{
  "inner_norm": false,
  "positions": "learned",
  "projector_hidden_layers": 1
}
Rows from block 2, named by matrix and row number. Rows with one number belong to one neuron. Each number is 128 + 24 x the weight over the matrix's rms, rounded and kept within 0 to 255. All counts start at 0. Numbers have three digits each.
# fc1: MLP up (model.blocks.2.mlp.fc1.weight, 640x160), inputs 80-159
# fc2: MLP down (model.blocks.2.mlp.fc2.weight, 160x640, transposed), outputs 80-159
fc1.579:142140109152134113104096084130127128163105149066117107105150074168134126141132106146117102123163133129138127115079134135139128154121102111144131147154139136167142115087135135077143111152126153128102084139119110106086150170131123168179141135
fc2.579:164090140130090116083117104140157159084132171106120120142161128108109117120104125115146147124117169112071138171035152142175153135091138109133104118059135144111085103131063129141121126101118107120089123129146104122104167119123154144117127163
fc1.580:123082127108134127111119088164126130114144128078169115145152129066110120123126166123148120103172152158136126144133150142154090130106118090106184070098103100121099143134157126131124149107165114080161140139146113150139112124139129151100121124
fc2.580:145126143125131071097132158159097149098115124100120103104122122128100107121118152152150203118107152154116093118080115093138127133089124116121117156109108114095135119107144147170121119122123163132129121173146097159114088122114165142159103086
fc1.582:094124147113132082139088121166110152131102113104101120098135150136141168107162141151069093102126144169126105079138141156079107119130172115110149111120088132114161168151078086138111123143119110108115100120121104115152128173129144116113149108
fc2.582:112129119135166121092104117127152155133136102094125159104129133112156155133148120180118149111156124111116148080126108145166110164141145100161116158138100139122130158150104138130154117094111161140152139091127133129101079126159120172145164123
fc1.583:120124143081128143138133154131108123124089144098141092104141130150163133124157084118141091119107135143118161098125111109081158148125118112098094124160110146132191114117117138068092122128169153122109161141126113102133113119171091154121136082
fc2.583:096150131130113120149116118161121116125123156123123138136135128134144154097140118106107131096140158128117153140189161113086146124088133131086152126150117156153121122128177115117105125114140118125140088154135146136089136104071121184127103099
fc1.585:130133190113108171153146142115120145157123126142067154125104104130153160152105140128114146161137143126115125127141096104144126136127125151105131085140106095123130111117089145091111128119136136104110084129121116100090097137127129097149123162
fc2.585:112171157151146122144145130145171094143138112124140114105140057131119116107141109160159117133127108130122131166243122110123144142128150106120121074114140168129136107142108140137133121117124116132137149167068152170170107145165135140145141153
fc1.587:115143135118141111133103091159116125141156122116148141124132140127104120140172136132084118141114093146139130104090135115110113122122139139159099106123100152137117097088121158110120118142126134103124161115137130153127169127138115144132133137
fc2.587:132148141115110148137117149140133158107154145105113118151125143113127131145126155120136112112105073126107124144021119105145126135095133130099121120109123146128094128121104111095133117127129100133138125125144116115187152133110111149148141109
fc1.588:139121166145120137163134171123096156133102109197088079160131110083130126108115129120137095141166140147125140073141108130117106130150142135119160132142114141138114080125082142117077116133109178116112128162083121110143161082182115093136108131
fc2.588:108124111149112124147143130157163119129144114172134078144091044125128117108157120147152137170129127109163115140250115077123132121123115112092130114133099175132127120132151102122097139129137132118134145160065119138150163142162144152156107145
fc1.590:114154139128103143128102136120113084095123150127136124123176122115118119151104144142100115116144138124150130123143088129124101110125173135115141149129129154172116126106110149148138114111157139153119129111097134102134146122166158165152157123
fc2.590:122169141122143167168098151144133121099130153111107120114144141097113120154107139113143135114136111118131146143000131139124162156092129105127126111082130116113114141103092116105140127116108104116138079071140105114162158125127156123153129109
fc1.592:149149112167118120145152142124100123122137093185172159122146102171159115165134129099152118122116123174132099145150158105147123175093147084122132111100126129087154088155155146174138144163169098085124066090133110133128085159097125115086100143
fc2.592:130086162151136162117102165135136108147130111207067186133099106136152161117140110102138111153109181116104086105118152142207121152055143129172119078067217141048080110177184164145146131095080122101103078126127153107135144115065149091125218166
fc1.593:124107118100204119122128127127136121122167116127137148154151131126132124159119088121106143071125156138130119168077164139054151107098121116122115113126132163142158113107163158184116078090142115128120127087126129168110145118112117131138118115
fc2.593:154163142125093175161160145126112131089133126119117142104112110146126165127153146132125129143119132130122126122034066122193082064115209156156132128091092130105139129130095096078137129098146146122114139176153124148128135116087117175171118134
fc1.594:111141139142108142127216105107112128137114139136109135127174158146119139096129100163166167148129107176130144113145136075172120130123174100148104115110122115145144141148180139125132154121149109093149152173111134155126128130090132131156163122
fc2.594:157125089109107113097107102113097115134131119127096161148115133096112140143081126130123141175130144111141155081106154110140117149098130152104105091176119143109136155133105110158106105147132139105095126119151065103094101124127141085125154137
fc1.595:149117159119140109182087150117137115182120144142105140108142112125100154117148110151130109160124132160193102132125076166115106143121134152113154081134159138126143085114118129139124125155162131177122112161110117138142135151111121130162165123
fc2.595:127133105111127125124179124127115124144138117120140133133150094135138148118128095140128087132103112113139137123205140111133155108160122133101134126148108143149112134149140138150129149136140124106105172162093152131128099131152132168151157171
fc1.596:124141125130138107107153170095146077112130133139138085146077098101144150162108116129185168101102066156111174131123158145100099124170168100126160110161164098183090154122092152124139152149120143103179150094104123125148092118162112118148094119
fc2.596:137117092094074145107143104133139136087129144110111155109135135095132170146104128096154090101110127117144150108121130164118123136147093124132134106123191139186143162090138144115117127070108123103094151162130136118144113107137141129145154115
fc1.597:103153143139129097109130158115087133152128127159127117088130153136128158098176072159154111106125144121094113135085110126167124111153114114094149114152155144162114109136127099121153124143076134137132117124132127115121048128146119114124147110
fc2.597:133139151163132131145128118129092091124140128128152120173086132117124126112117143109166135155142106122116094141209136157148086139169118118092108100165132131135149132101146155139158124115106129123143152139163144155133104114141161109100137141
fc1.598:116083133099120103136125115102166161126144100183089160129107089145190126143087126166105161127055108101089078132138082127062126125111172171113105135144113164150167151088104157143141120149154077093122124107136129097138163139141118126158121136
fc2.598:118134179110142121166138077156123116130102108124146126140070089154133106111137100097116117135109147138104157116046121158173088127151100159135107152095129132071139191140176154116140118096120125136180172137155148147093170087129111095102179123
fc1.599:174149119114070144130120117147170130164136153211131147122146166101109106141126118153154105155152105140130109097100130130164118065097112125120119165134129164142122140127150117128139124129111119141156153126155102106128162117116108126111109136
fc2.599:131150110132127152181158113144136102113138157151189145160136127147129115123108111150127089131159129118143136131149099132126158120155092123128106113157149136144149157098136126121143150136105112124142102111101138158125114134132146143106083103
fc1.602:135137095105138113132159124142105131102129134090129126136162115158130150140108127131177118070166104116220111112143107139116120104072111109105099122113176137135076115141121151149108188130181152135106168111093146105150154139127151162118114173
fc2.602:131159156123181106104117161125122155152120089132111156096115134148151121128144150139089129139120127138103182203104145126157145145137144114142106134139114119145094135130133106141148174121158151131134115099086128141052111149109096168145121137
fc1.603:136126143145141139123121114127134109182137100146116127092119135112089124108095130117158151170116117125133114132102134140123092101108124155107138135124131142117106124124153154162120121138084128131121104107142137117097142107128105101129115165
fc2.603:132150132134121115151129116101106107120122092146145105117135143098142123143101102125179122115135119106149126110170158191123152144145127144112096088156152152155126145095115138133149123162103112111119109119130081155140142128110176092111113093
fc1.604:117135130129151068146113120108123139128092112121136096159154092143131117121140133131068109122108125126129166149125178102114126149141096097124111092112132167126118139106140143093157124091109118126139119135129117132116118127148129160163154121
fc2.604:128150125182123154117100154122151141142121125117111085123139111117165117122133153083127068139150144117102119115076095134130125148122131138140162125140123133143123138142106131131137139125105148109142097133120119113118152133156101155115147147
fc1.605:130114143130144111121093097125108099133159120088129161128157131124128149126128128150114079142155131100157110108082121133124121110120125132115126131154173130134141113115176163120136131142145120127107133111138129124097146111171139176136144137
fc2.605:151175146119110103135110117192129142112155118088110119125117121087141102137122146110128103130111138133138103118037095115176099129103095145155102119084125120106119110106091123114117104113109125136148124130186109133146149149127135142121121126
fc1.606:125097129083122140156150081103147117157120158116149153134141107114101170125190143127136141123125138126181139095093149171118120120155159150116131185147124157095081133131138120112145082119152129142124122152118094095120134092156172151149120120
fc2.606:117123116115094112127121136124132120148142119133142140124125110165137113113127116140158153162152118109122109107166164094180100107141156107127122101136137162111114115162151104116124141118153128160124139169119146123140112139178119157144129141
fc1.607:121136102132126147115142138100126171129115123168108099134157157128109099154133142094153130124108154108123137083150145112166127162097103140155103125157144097111084105141130166131153123141122131129102107112157075119111104120123137113119097167
fc2.607:172119090113130117130155134117112106184088114166146162174121129131154135132129156146136090116119130148121103118132156114149106114125114182105121114133102111066125144166108177116157107109177121123113153137175112105117129152120138119131076101
fc1.608:085097145148108121161167124121089100101095067110156137137152127146165167094141159128170126142122104136130110082117154138110093099134095129090160146126141150154203148178161161151135146130117113071144122137173156144138139162123143112116160117
fc2.608:139113148159149113124091125113119120110178112109117152108115130121124121118122116145150152159123109090121108121134144148148117153159142127113121127163123146160125128086111166166119140147115142122144146122133152138170118099132172148082158140
fc1.609:099101165179131110123135106084189105126160156122125127158101100119090102134101126138152157146144140091095153130091103120155114131127101148136137126122117088144127094125143170114152129098149177140121148105164161119113112096136150149152109126
fc2.609:089141149166168112118127159116204105156167126108094126127121080107152097097133131142116132097101119142118121151179165106119173154110112083119124138107103100116120135165106145111122116148152131116117152138089149124138097156131126122166133127
fc1.610:142169078113100155108114129136078132122136129114140104123144157166152124123135142152104123144155092178136146075168158091159195124138190099139110161119104099135119140121151072132130130113118151119139119145120108127128153147104172122137135133
fc2.610:141143096131129128133139152109112100121106114097114108131131115097150132133111191119131151144142143133130134143122129156155168148141121169131128162125145135136143118118131083138147110143121109126090108114147119155134166144132168121169101109
fc1.611:195106122113127157130129104129135138157136130189098161094162135117112118114141142106156138148143102135148112124125115157138105123068099158140120122128165170120107124123136103171145113124157115160170122147111150115129148135107119106100148115
fc2.611:091166122132127135142164115151142132128140119138142157130150140107121150149121127138115113132140118128122140120201139147148154116152112126126121129172128153120107126134144135093116159128152115105123138141092136130105143155137109170138112110
fc1.612:102125124104059115145158088155154125163134178129175132137146148107127150132117108132101114155090157105145085125107120141142130160137120109103116137166152124158129121118154077151132095113131122113136118104123110084146089131166142127085119093
fc2.612:095108144152115189122132145082099130079083110113123144127127115143100119088139172171165101146104134126134131148158111140142165161134150171119130097159172148142091092096169078126182119183158050150122087144098106129071127097122113138142137123
fc1.613:074079160144161115122101110155163172157127143128117147112113123118114109122104099140071115089098105101119153121106118108129133159122070141129115172134149143115143123096132122136168102132170164113142146156083148124184120089147133155122107145
fc2.613:072105137127136128132086091091173126131106176095082120139132128111122106104142092135104126134119144188163136126091168127099091189138135138089155109136171129178148151111116096081139146131138139150096134141162152116126116109115109125140155149
fc1.615:149138131127070126105163152149155140132135139148141096122124132131126133161130123130112135138082147170159124122115103117116121135146163173106113115104121115120143098121119101068141121172134111164111134134103093129117119132191157110132125155
fc2.615:144123164123111100126134123112179118129101085115151129133115082121163135168122127142121156135140169163160150116181095087082160150158138092121139132111114127121155155123094150153123131098114104123128116152098151158127127132148156124167151136
fc1.617:174188117091104086131090159141157134101175139072147112046119130103178077156110149159137123097101140166089113085113109123167124140165150084078145225108059115099038125135066171178095125129097113140129107102132137158168124111132106155079202075
fc2.617:158107114154138129104131151161126101153146135106140161142107142135134126133155143145111162104175149126125143089122095122126159133116138097156143163134099098111106169173099146134116159138135147136174109105140145135105137104113138143136145113
fc1.620:070122132119166104123116123133148134105182168152161153134157111128138131155125112080130142134144170139134100129101169160119092137122136126101131136131162105117133126093158179139150115131165083144098081122125150141111146150130137148144156154
fc2.620:147157134123148146153121146134119162091157130134140088138109137117109092094195165083114090132136124164099107157011118106169132129081167137124151175084094099166129102104088080094091126118124127142126066114173121124154153115118121145137133107
fc1.621:127125136159112141147110133106170087110122142137099136097123135088089145116140153148164106135152139156110114131125087148162142138122100082086143085135116136123095157131126131127110112122150111110157080098113114140143154159116110121151141146
fc2.621:114121138141100107112111085163116149071140124110129131129135154114121124099118105144130073177079157118147151108164115133101167083163099100110176131163142168122149108110116128074087151109112130099100160126168079109104122151115122134119137139
fc1.622:137125120126173116104090151144124106125103135131134147118142129116070110126111114113135136134125123111141168136126126146126135157115104134147103122155146109127137143102087121154140108136102137148122146115119123144146117099141103106107101093
fc2.622:120120151122097102138105110164149155154146116183109151155125166134148139128126118118125161142098079155096124143209132079123081104124136101099121139106074094112165119113155141166151148136192115120122160130141106088112118115151101123133127115
fc1.623:134114130124135121134159096121127121143134154092120129135109094139104133144140144126136121144147128154123133128120108170123110097134095141119165063139138086105092098128136153146116108100113126091129069123119126137099126125111123131186162117
fc2.623:123147147156150113117122144114174144145119105108108140111146075107162091138133119163128115134093077117141143161200131141155146148151117089125122110106128118109160103150126163135120115107123135069126132165084143120144112115173105120165118162
fc1.624:107137109141135102128162140121122100100151118134125102130087134095131124165139130164196161099102069140102181120155146146083088129161167101108159111161152113189134142155101142126132173161133124106149145117119115142148090126149118121129114119
fc2.624:140111117110097111089158119140121143088133165111119156124101152118118136131086117096141058133092127118155122138127134151123111158128098117119087121120177124159139172100114155129108111107148130113108119152135146135152105134126135147139154101
fc1.625:122136092187107089135151139117122081124152160122149144141130135137128138141102094138099127161122131142137152188103135136105129109174134149101154121141146168155115115151100114092149127146156133168113137168157134152123118114139140128153139117
fc2.625:089126137141131135141137127130131167161131105179124138134105108182151112137127120113144125171122172107145080138194118137135106135174110142121159121135132137123149150130168151141122162116102158141145143138132151150119111120151112123111126156
fc1.626:127098101101171106095131103139107134132193106160140120119164150119106136129124110141097170070139086113135120181131159146072143153130114116112146105099144169164155148105146170167100124086139106167142113090140167192117142139126114122117132108
fc2.626:136101148137171147161121134164114137156123130218114140150111117169145124142146104097094120102150101138115113155166110113091105095136130123118142157127139152138178107116204108123090110102137088155146152081132148100174116162111085131103116151
fc1.627:109152117088133130135114142160118147127146145107176116141140188139127117137156121117116124101115133126136130120118113130110140155093099083096145151122131118126122125158176138141144134112160133071159102137113135131185118108171140179119128167
fc2.627:152155136156105144122167145156081115089119095138143091122109130135093124145154124173155141145132082135099087155072089105144101110126132128164141118099088100113123135089129115135119139113112158157169080111136091139164096118180193088158116114