{
  "parallel_block": false,
  "batch_size": 256,
  "lr_schedule": "wsd",
  "final_lr_fraction": 0.01
}
Rows from block 2 of a small self-supervised image encoder, named by matrix and row number. Rows with one number belong to one neuron. Each number is 128 + 32 x the weight over its row's rms, rounded and kept within 0 to 255. All counts start at 0.
After each neuron's rows are labels from the 100 images, of 14848, where the neuron reaches its highest value: "responds to" is what is common among them. Only what is clearly more common there than usual is listed. The data: capsule endoscopy frames (Kvasir-Capsule). In brackets: how many of the 100.
# fc1: MLP up (model.blocks.2.mlp.fc1.weight, 640x160), inputs 0-79
# fc2: MLP down (model.blocks.2.mlp.fc2.weight, 160x640, transposed), outputs 0-79

fc1.58 [ 97  81 138  94 147 128 114 155  99 166 142 118  90  96 117 127 139 144 131 170 150 127 121 115  58 114 144 121 145 119  91 117 194  88 111 117 162 127 183 102 157 160 160 132  82  92 138 120 142 142 129  65 154  99 152 160  70 177 109  50 182  92 103 140 147 136 173 144 103 104  41  61 117 144 109  90 180  92 156 150]
fc2.58 [108 165 140 107 143 103 124  86 106 134 174 137 109 113 136  98  82 115 137 105  98 111 208 112 168 154 135 148 141  59 134 116 113  61 155  91 143  93 166  83 157  22 119 170 149 173 139 123 156 115 168 113 160 148  89 158 136  78 122 150 125 140 134  92 120 130 141  93 115 117 150  89  91 136 127  79  94 102 128 179]
responds to: finding: ileocecal valve (27)

fc1.566 [157 113 103 113 179 140 121 112 171 122 115 136 142 113  90 124 138 156 151 124 121 164 114  96  56 150  82 118 114 188  98 144  99 157 125 134 135 153 112 119 158 135  67  90 120 126 170  75  98 151 117 114 176  80 165 138 133 131 144  44 135  55 144 130 117  81 143 132  65 117 125  76 137 144 116  89 119 124  95 169]
fc2.566 [124 135 176 129 162 149  82 130 146 139 151 108 141 145 120 134 128 112 141 130 177 147 192 109 104 173 151  62 130 124 125 139 153 146 142  86  60  87 116  98 156 137 123 134 110 147 171 113  91 209 121 106 211 116 134 133 148 154 115  43  83 162 150 190 140 111 111 138  47 196 128 101 116  87 120 153 113 152  99 170]
responds to: finding: ileocecal valve (83)

fc1.363 [ 69 150  91 171  99 156 103 110 116  72  96 111 138  92 143 108 154 122 152 155  88  78  83 186 124 118 115 103 192 176  76 137 122 122 149 118 137 122 125  99 136 142  87 142  71 123 126 135 112 115 180 112 155 114 143  99  99 106 124 146 160 168 135  83 180 154 102 182 137 186 147 152 125 151  84 142 142 110 198 180]
fc2.363 [191 108 105 168 128 164 161 100 154 143 149 133 144 157 152 109 109 159 137 134  98 171 178 161 123 174 151 113 131 116 111 103 123 122 137 183 129 102  97 126 133 146  68 113 170 119  94 136  91 107  94 126 125 151 115 138 109  85 226 143 162 114 102 137  93 126 109 111 165 113 139  92 116 103 105 188 165 145 110 107]
responds to: finding: pylorus (29)

fc1.549 [ 92 117 177  80 156 104 117 155 101 155  98 154 178  96 127 111 147 105  77 140 134  85 157  96 117 119 100  70 120 138 147 170 110  94 125 146  86 139 122 173  71 194  72 116 165 100  98  97 142 145  60  84 164 109 131 133 215 117 108 138 164 153 201 164 124 122 123 139 159 162 134  99 139 164 103 160 136 108 132 158]
fc2.549 [ 78 149 157 112 123  76 138 160 127 142 134 139 184  84 181 152 127  90 149 135 137 178 150  94 192 109 124 140 127 208  72 204 139  79 155 109  78 108 123  92 116 119 127 159 105 119 124 128 139 156 123 111 156 111 143 137 165 158  72  98 135 118 198 136 104  95 137  75 128  65 142 131 155 151 165 143  86 152 116 123]
responds to: finding: pylorus (50); finding: ileocecal valve (33)

fc1.69 [ 85  63 152 101 125 122 154 127 200 140 151 116 103 128 117  87 125 116 148 109 102 118 158  99 116 120 155 130 174 136 131 151 151 137 158 108  99 160 111  97 155 167 127  90 153  81 158  94  86 130 102 116 140 148 116 170 127 144  82 175 117 140 103 115 131 135  84 127 143 140  48 152 110 184 170 149 126 123 164 140]
fc2.69 [167 122 171 107 113  82 119  75 119 159 114 150 210 138 170  81 157 126 125 171 160 182 145 139 138  95  86 110 100 104 133 164  86 152 193 131 138 166  80  92 141 124 102 189 167 179 151 104 160 154 107 129 157  94  85  95  96 132 138  68 158 134 114 146 145  92 141 114 187 118 131 101 140 103 175 118 181 111 201 156]
responds to: finding: pylorus (69)

fc1.213 [123  93 148 144 115 125 138 118  64 199 106 166  42 117 130 106 127 153  99 151 156 140 158 135  80 106 179 116 114  80  91 195 127 108 152 177 124  98 135 114 154 145  63 115 150 125 152 115 139 150  96 101 121 126 120 132 125 192 115 155 165  80 129 136 122 143  99 175 194 145 133 127 100 163  82 176 124 132 112 156]
fc2.213 [ 76 131 130 160 160 130 113 163 156 178 141  88  83 185 138 128 136 142 184 119  62 114 149 107 126 131 152 106 177  83 149 151 133  65 110 140 138 153 128 151 149 133 101 172 110 124 155  86  48 127 121 139 139 132 129 124 132 173 134 150 150 116 152 154 110 170 130 173 118 146  67 136 144 142 140 105 135 136  57 119]
responds to: finding: pylorus (36)

fc1.174 [142  99  96 106 177 124 167 193  56  83 100 132 178  91 113 134 135 135 125 142  84 134 165 136  88  98 116 153 129 114 116 148 241 101 158 144 131 115  76 118 105 164 123 161 117 120 129 106 137 137  89 121 116 132 151  89 126  59 100 144 124  76 108 167 102  74 145 157 109 131 147 114 133 111 112 113 163 153  68 138]
fc2.174 [121 164 142 151 135 164  91 128  69 148 119  99 133 125 151 121 113 165 140  93 219 164 209 128 174 134 162 132 116 149  64 136 115 119 116 138 109  88 100 165  51 136 122 152  99 116 166 103 118 158 109 129 162 153 106 120 149 101 111 170 158 136 122 184 128 115 134 144 107 126  69  91 119  52 117 137 124 160 102 155]
responds to: finding: pylorus (32)

fc1.458 [160  66 173 106  87  78  98 136 154 107 120 123 136 128 132 155 161 113  92 112  98 138 109 107  87 110 171  77 150 162 130 162  84 148 147 154 177 157 107 114 145  91 162 135  98 119 124  71 167 117 118 125 146 157  86 166 115 114 110 140 109 167  86 143 159 110 102 156 144 166 143 144 143 120 125 154 127 110  77 126]
fc2.458 [131 126 103 147  53 103 174 155 127 115 107 146 114 143 101 104  94  58 124 119 129 137 121 154 109 117 112 134  75 142 139 147 109 115 138 132 116 121 137 114  54 106 144  84 123 130 174  65 157 155 133 180  77  89 165 150 133 158 134 149 171 137 127 107 100 114 169  79 107  81 135 177 147 134  95 108 116 129 139  79]
responds to: finding: pylorus (35)