Weights of a small self-supervised image encoder.
Model: 6.35M parameters, 32-pixel images, norm layernorm_no_bias, layers 6.
Data: trained on capsule endoscopy frames (Kvasir-Capsule), 42238 training examples.
Rows from block 2 of a small self-supervised image encoder, named by matrix and row number. Rows with one number belong to one neuron. Each number is 500 + 25 x the weight over its row's rms, rounded and kept within 0 to 999. All counts start at 0. Numbers have three digits each. After the name is the row's rms in percent of the matrix's.
After each neuron's rows are labels from the 100 images, of 14848, where the neuron reaches its highest value: "strongest on" is what is common among them. Only what is clearly more common there than usual is listed. The data: capsule endoscopy frames (Kvasir-Capsule).
# fc1: MLP up (model.blocks.2.mlp.fc1.weight, 640x160), inputs 80-159
# fc2: MLP down (model.blocks.2.mlp.fc2.weight, 160x640, transposed), outputs 80-159

fc1.338 097:490515494457520465493455488497530523561522523509557505474530481504494488509533528515468521489509491473557499491456507544510501498463540482476507487506488487496497526437494548518509503507532513503477486516489498460460485487468504547545502508
fc2.338 107:481506496504490469507465507546472535473530507474460485482500496504540473490530543489477490521523501536484465528410489508514491511501434502501504484473504500474489497509489474453481501491471498515495468473499479478524523535501479541457538464
strongest on: finding: ileocecal valve

fc1.129 106:524515526505495558555561509474494502574515490491498534458515513496523491466481478512518483521504498517537471500517486474516512528516528479500482516497506493484473504473567527503515493516551460504499510530502491493498497499497534507521541506
fc2.129 103:540486461500529518481510539546475504504504511486492488523483527504516521508486511473456494521544548504528508480473491491433536462478483528507530471510540476494505530535519500527469492546536492468456509489493505495508504496454511513511537561
strongest on: finding: ileocecal valve

fc1.450 110:513506523486495487485467542528540513481503520544480497526478503513545469483505472478490491480500488534462510485508520460519515483507503486494536481481507492476492544517487503484524517483537511499516534533499483502486511526517492504495500515
fc2.450 102:505491508552493518518508527526536451515471498490491484495466502504520506514512526526515499500563499465509470507441515486566513512503499502557519451493481496480474495544521490490508505506520475515517498531506492510482499540498510541541515511
strongest on: finding: ileocecal valve

fc1.565 092:512512496532508467503480514482506481513500491481466458494484519523526470511491531516451497531517510510526494525479513478485533507499515504483462491491491473532504520563464556440525510450529470490493464496530430505485512512528509490513521489
fc2.565 107:481519460521496531482513522480475487508521480521478484528469532517538465497535545508489476508515511482515511527472501465526500479502481510497515509517500540473533471551476500475489495484533505531487502540448488494459543521492474527485445486
strongest on: finding: ileocecal valve

fc1.323 097:518497503521483456491507518529503480495477491504462502499501530542500510514516488489466537484470512538467492497496498452498512512531498475502487467476467519507493514476526509499488464519518448526479523516509504470491501503491496503546476523
fc2.323 112:505491535543544497482507546533520477500522483505535504506467504533497454475517546496500499496483488473496487483488477522519534502491500514486518491520497518507494498461473476538523519507478476541526551497475500524458534494499521514481499506
strongest on: finding: ileocecal valve

fc1.67 113:492540507472495483503470535541495498511513488480495486440489484531546501524508483554453468445487501548526473447489475536496449487471542467478528494501462498507481542538452513535486501507483483519465465496518490475533510502504505524480534517
fc2.67 094:476460495507515483493484512526487514526522486470480533468501511506491498491525517545454507486534513487515548479511461527533484541524531466519494526484466511516492521522483505484488533503495518528533498476482538517466501522505477572503544497
strongest on: finding: ileocecal valve

fc1.28 098:473508512484493517482481527507476506518471513489497481500535473494519480538470525468465531502461516503520506535475500536518499483531572499505500515494482525452488523457537492482519492509530489479497471511512505492442517516508465508449533556
fc2.28 091:516536528507488538489471505556464519481527477463490491492474498522525471495517486471498472492506499522495459532394496491458494515483519503531516505486495479501517446445511474542501516466458492481505507477543507503504489494505522514557520502
strongest on: finding: pylorus

fc1.281 102:525461511498529512523498473491497497525508523540505517507554474458493481502550530519515539518500499469508492477509501517554512480516445503515492535535533517516437507511513456496493507477509541529532513480517488481489480483520504542504472523
fc2.281 099:468516503497473481499501508460535473529518526487506542508530479470499488524500529515495535456509498509504520483550494504523477488496534450521495525490491520459472529519511484457467501486512497531497490511465521509525469516504490513484491494
strongest on: finding: ileocecal valve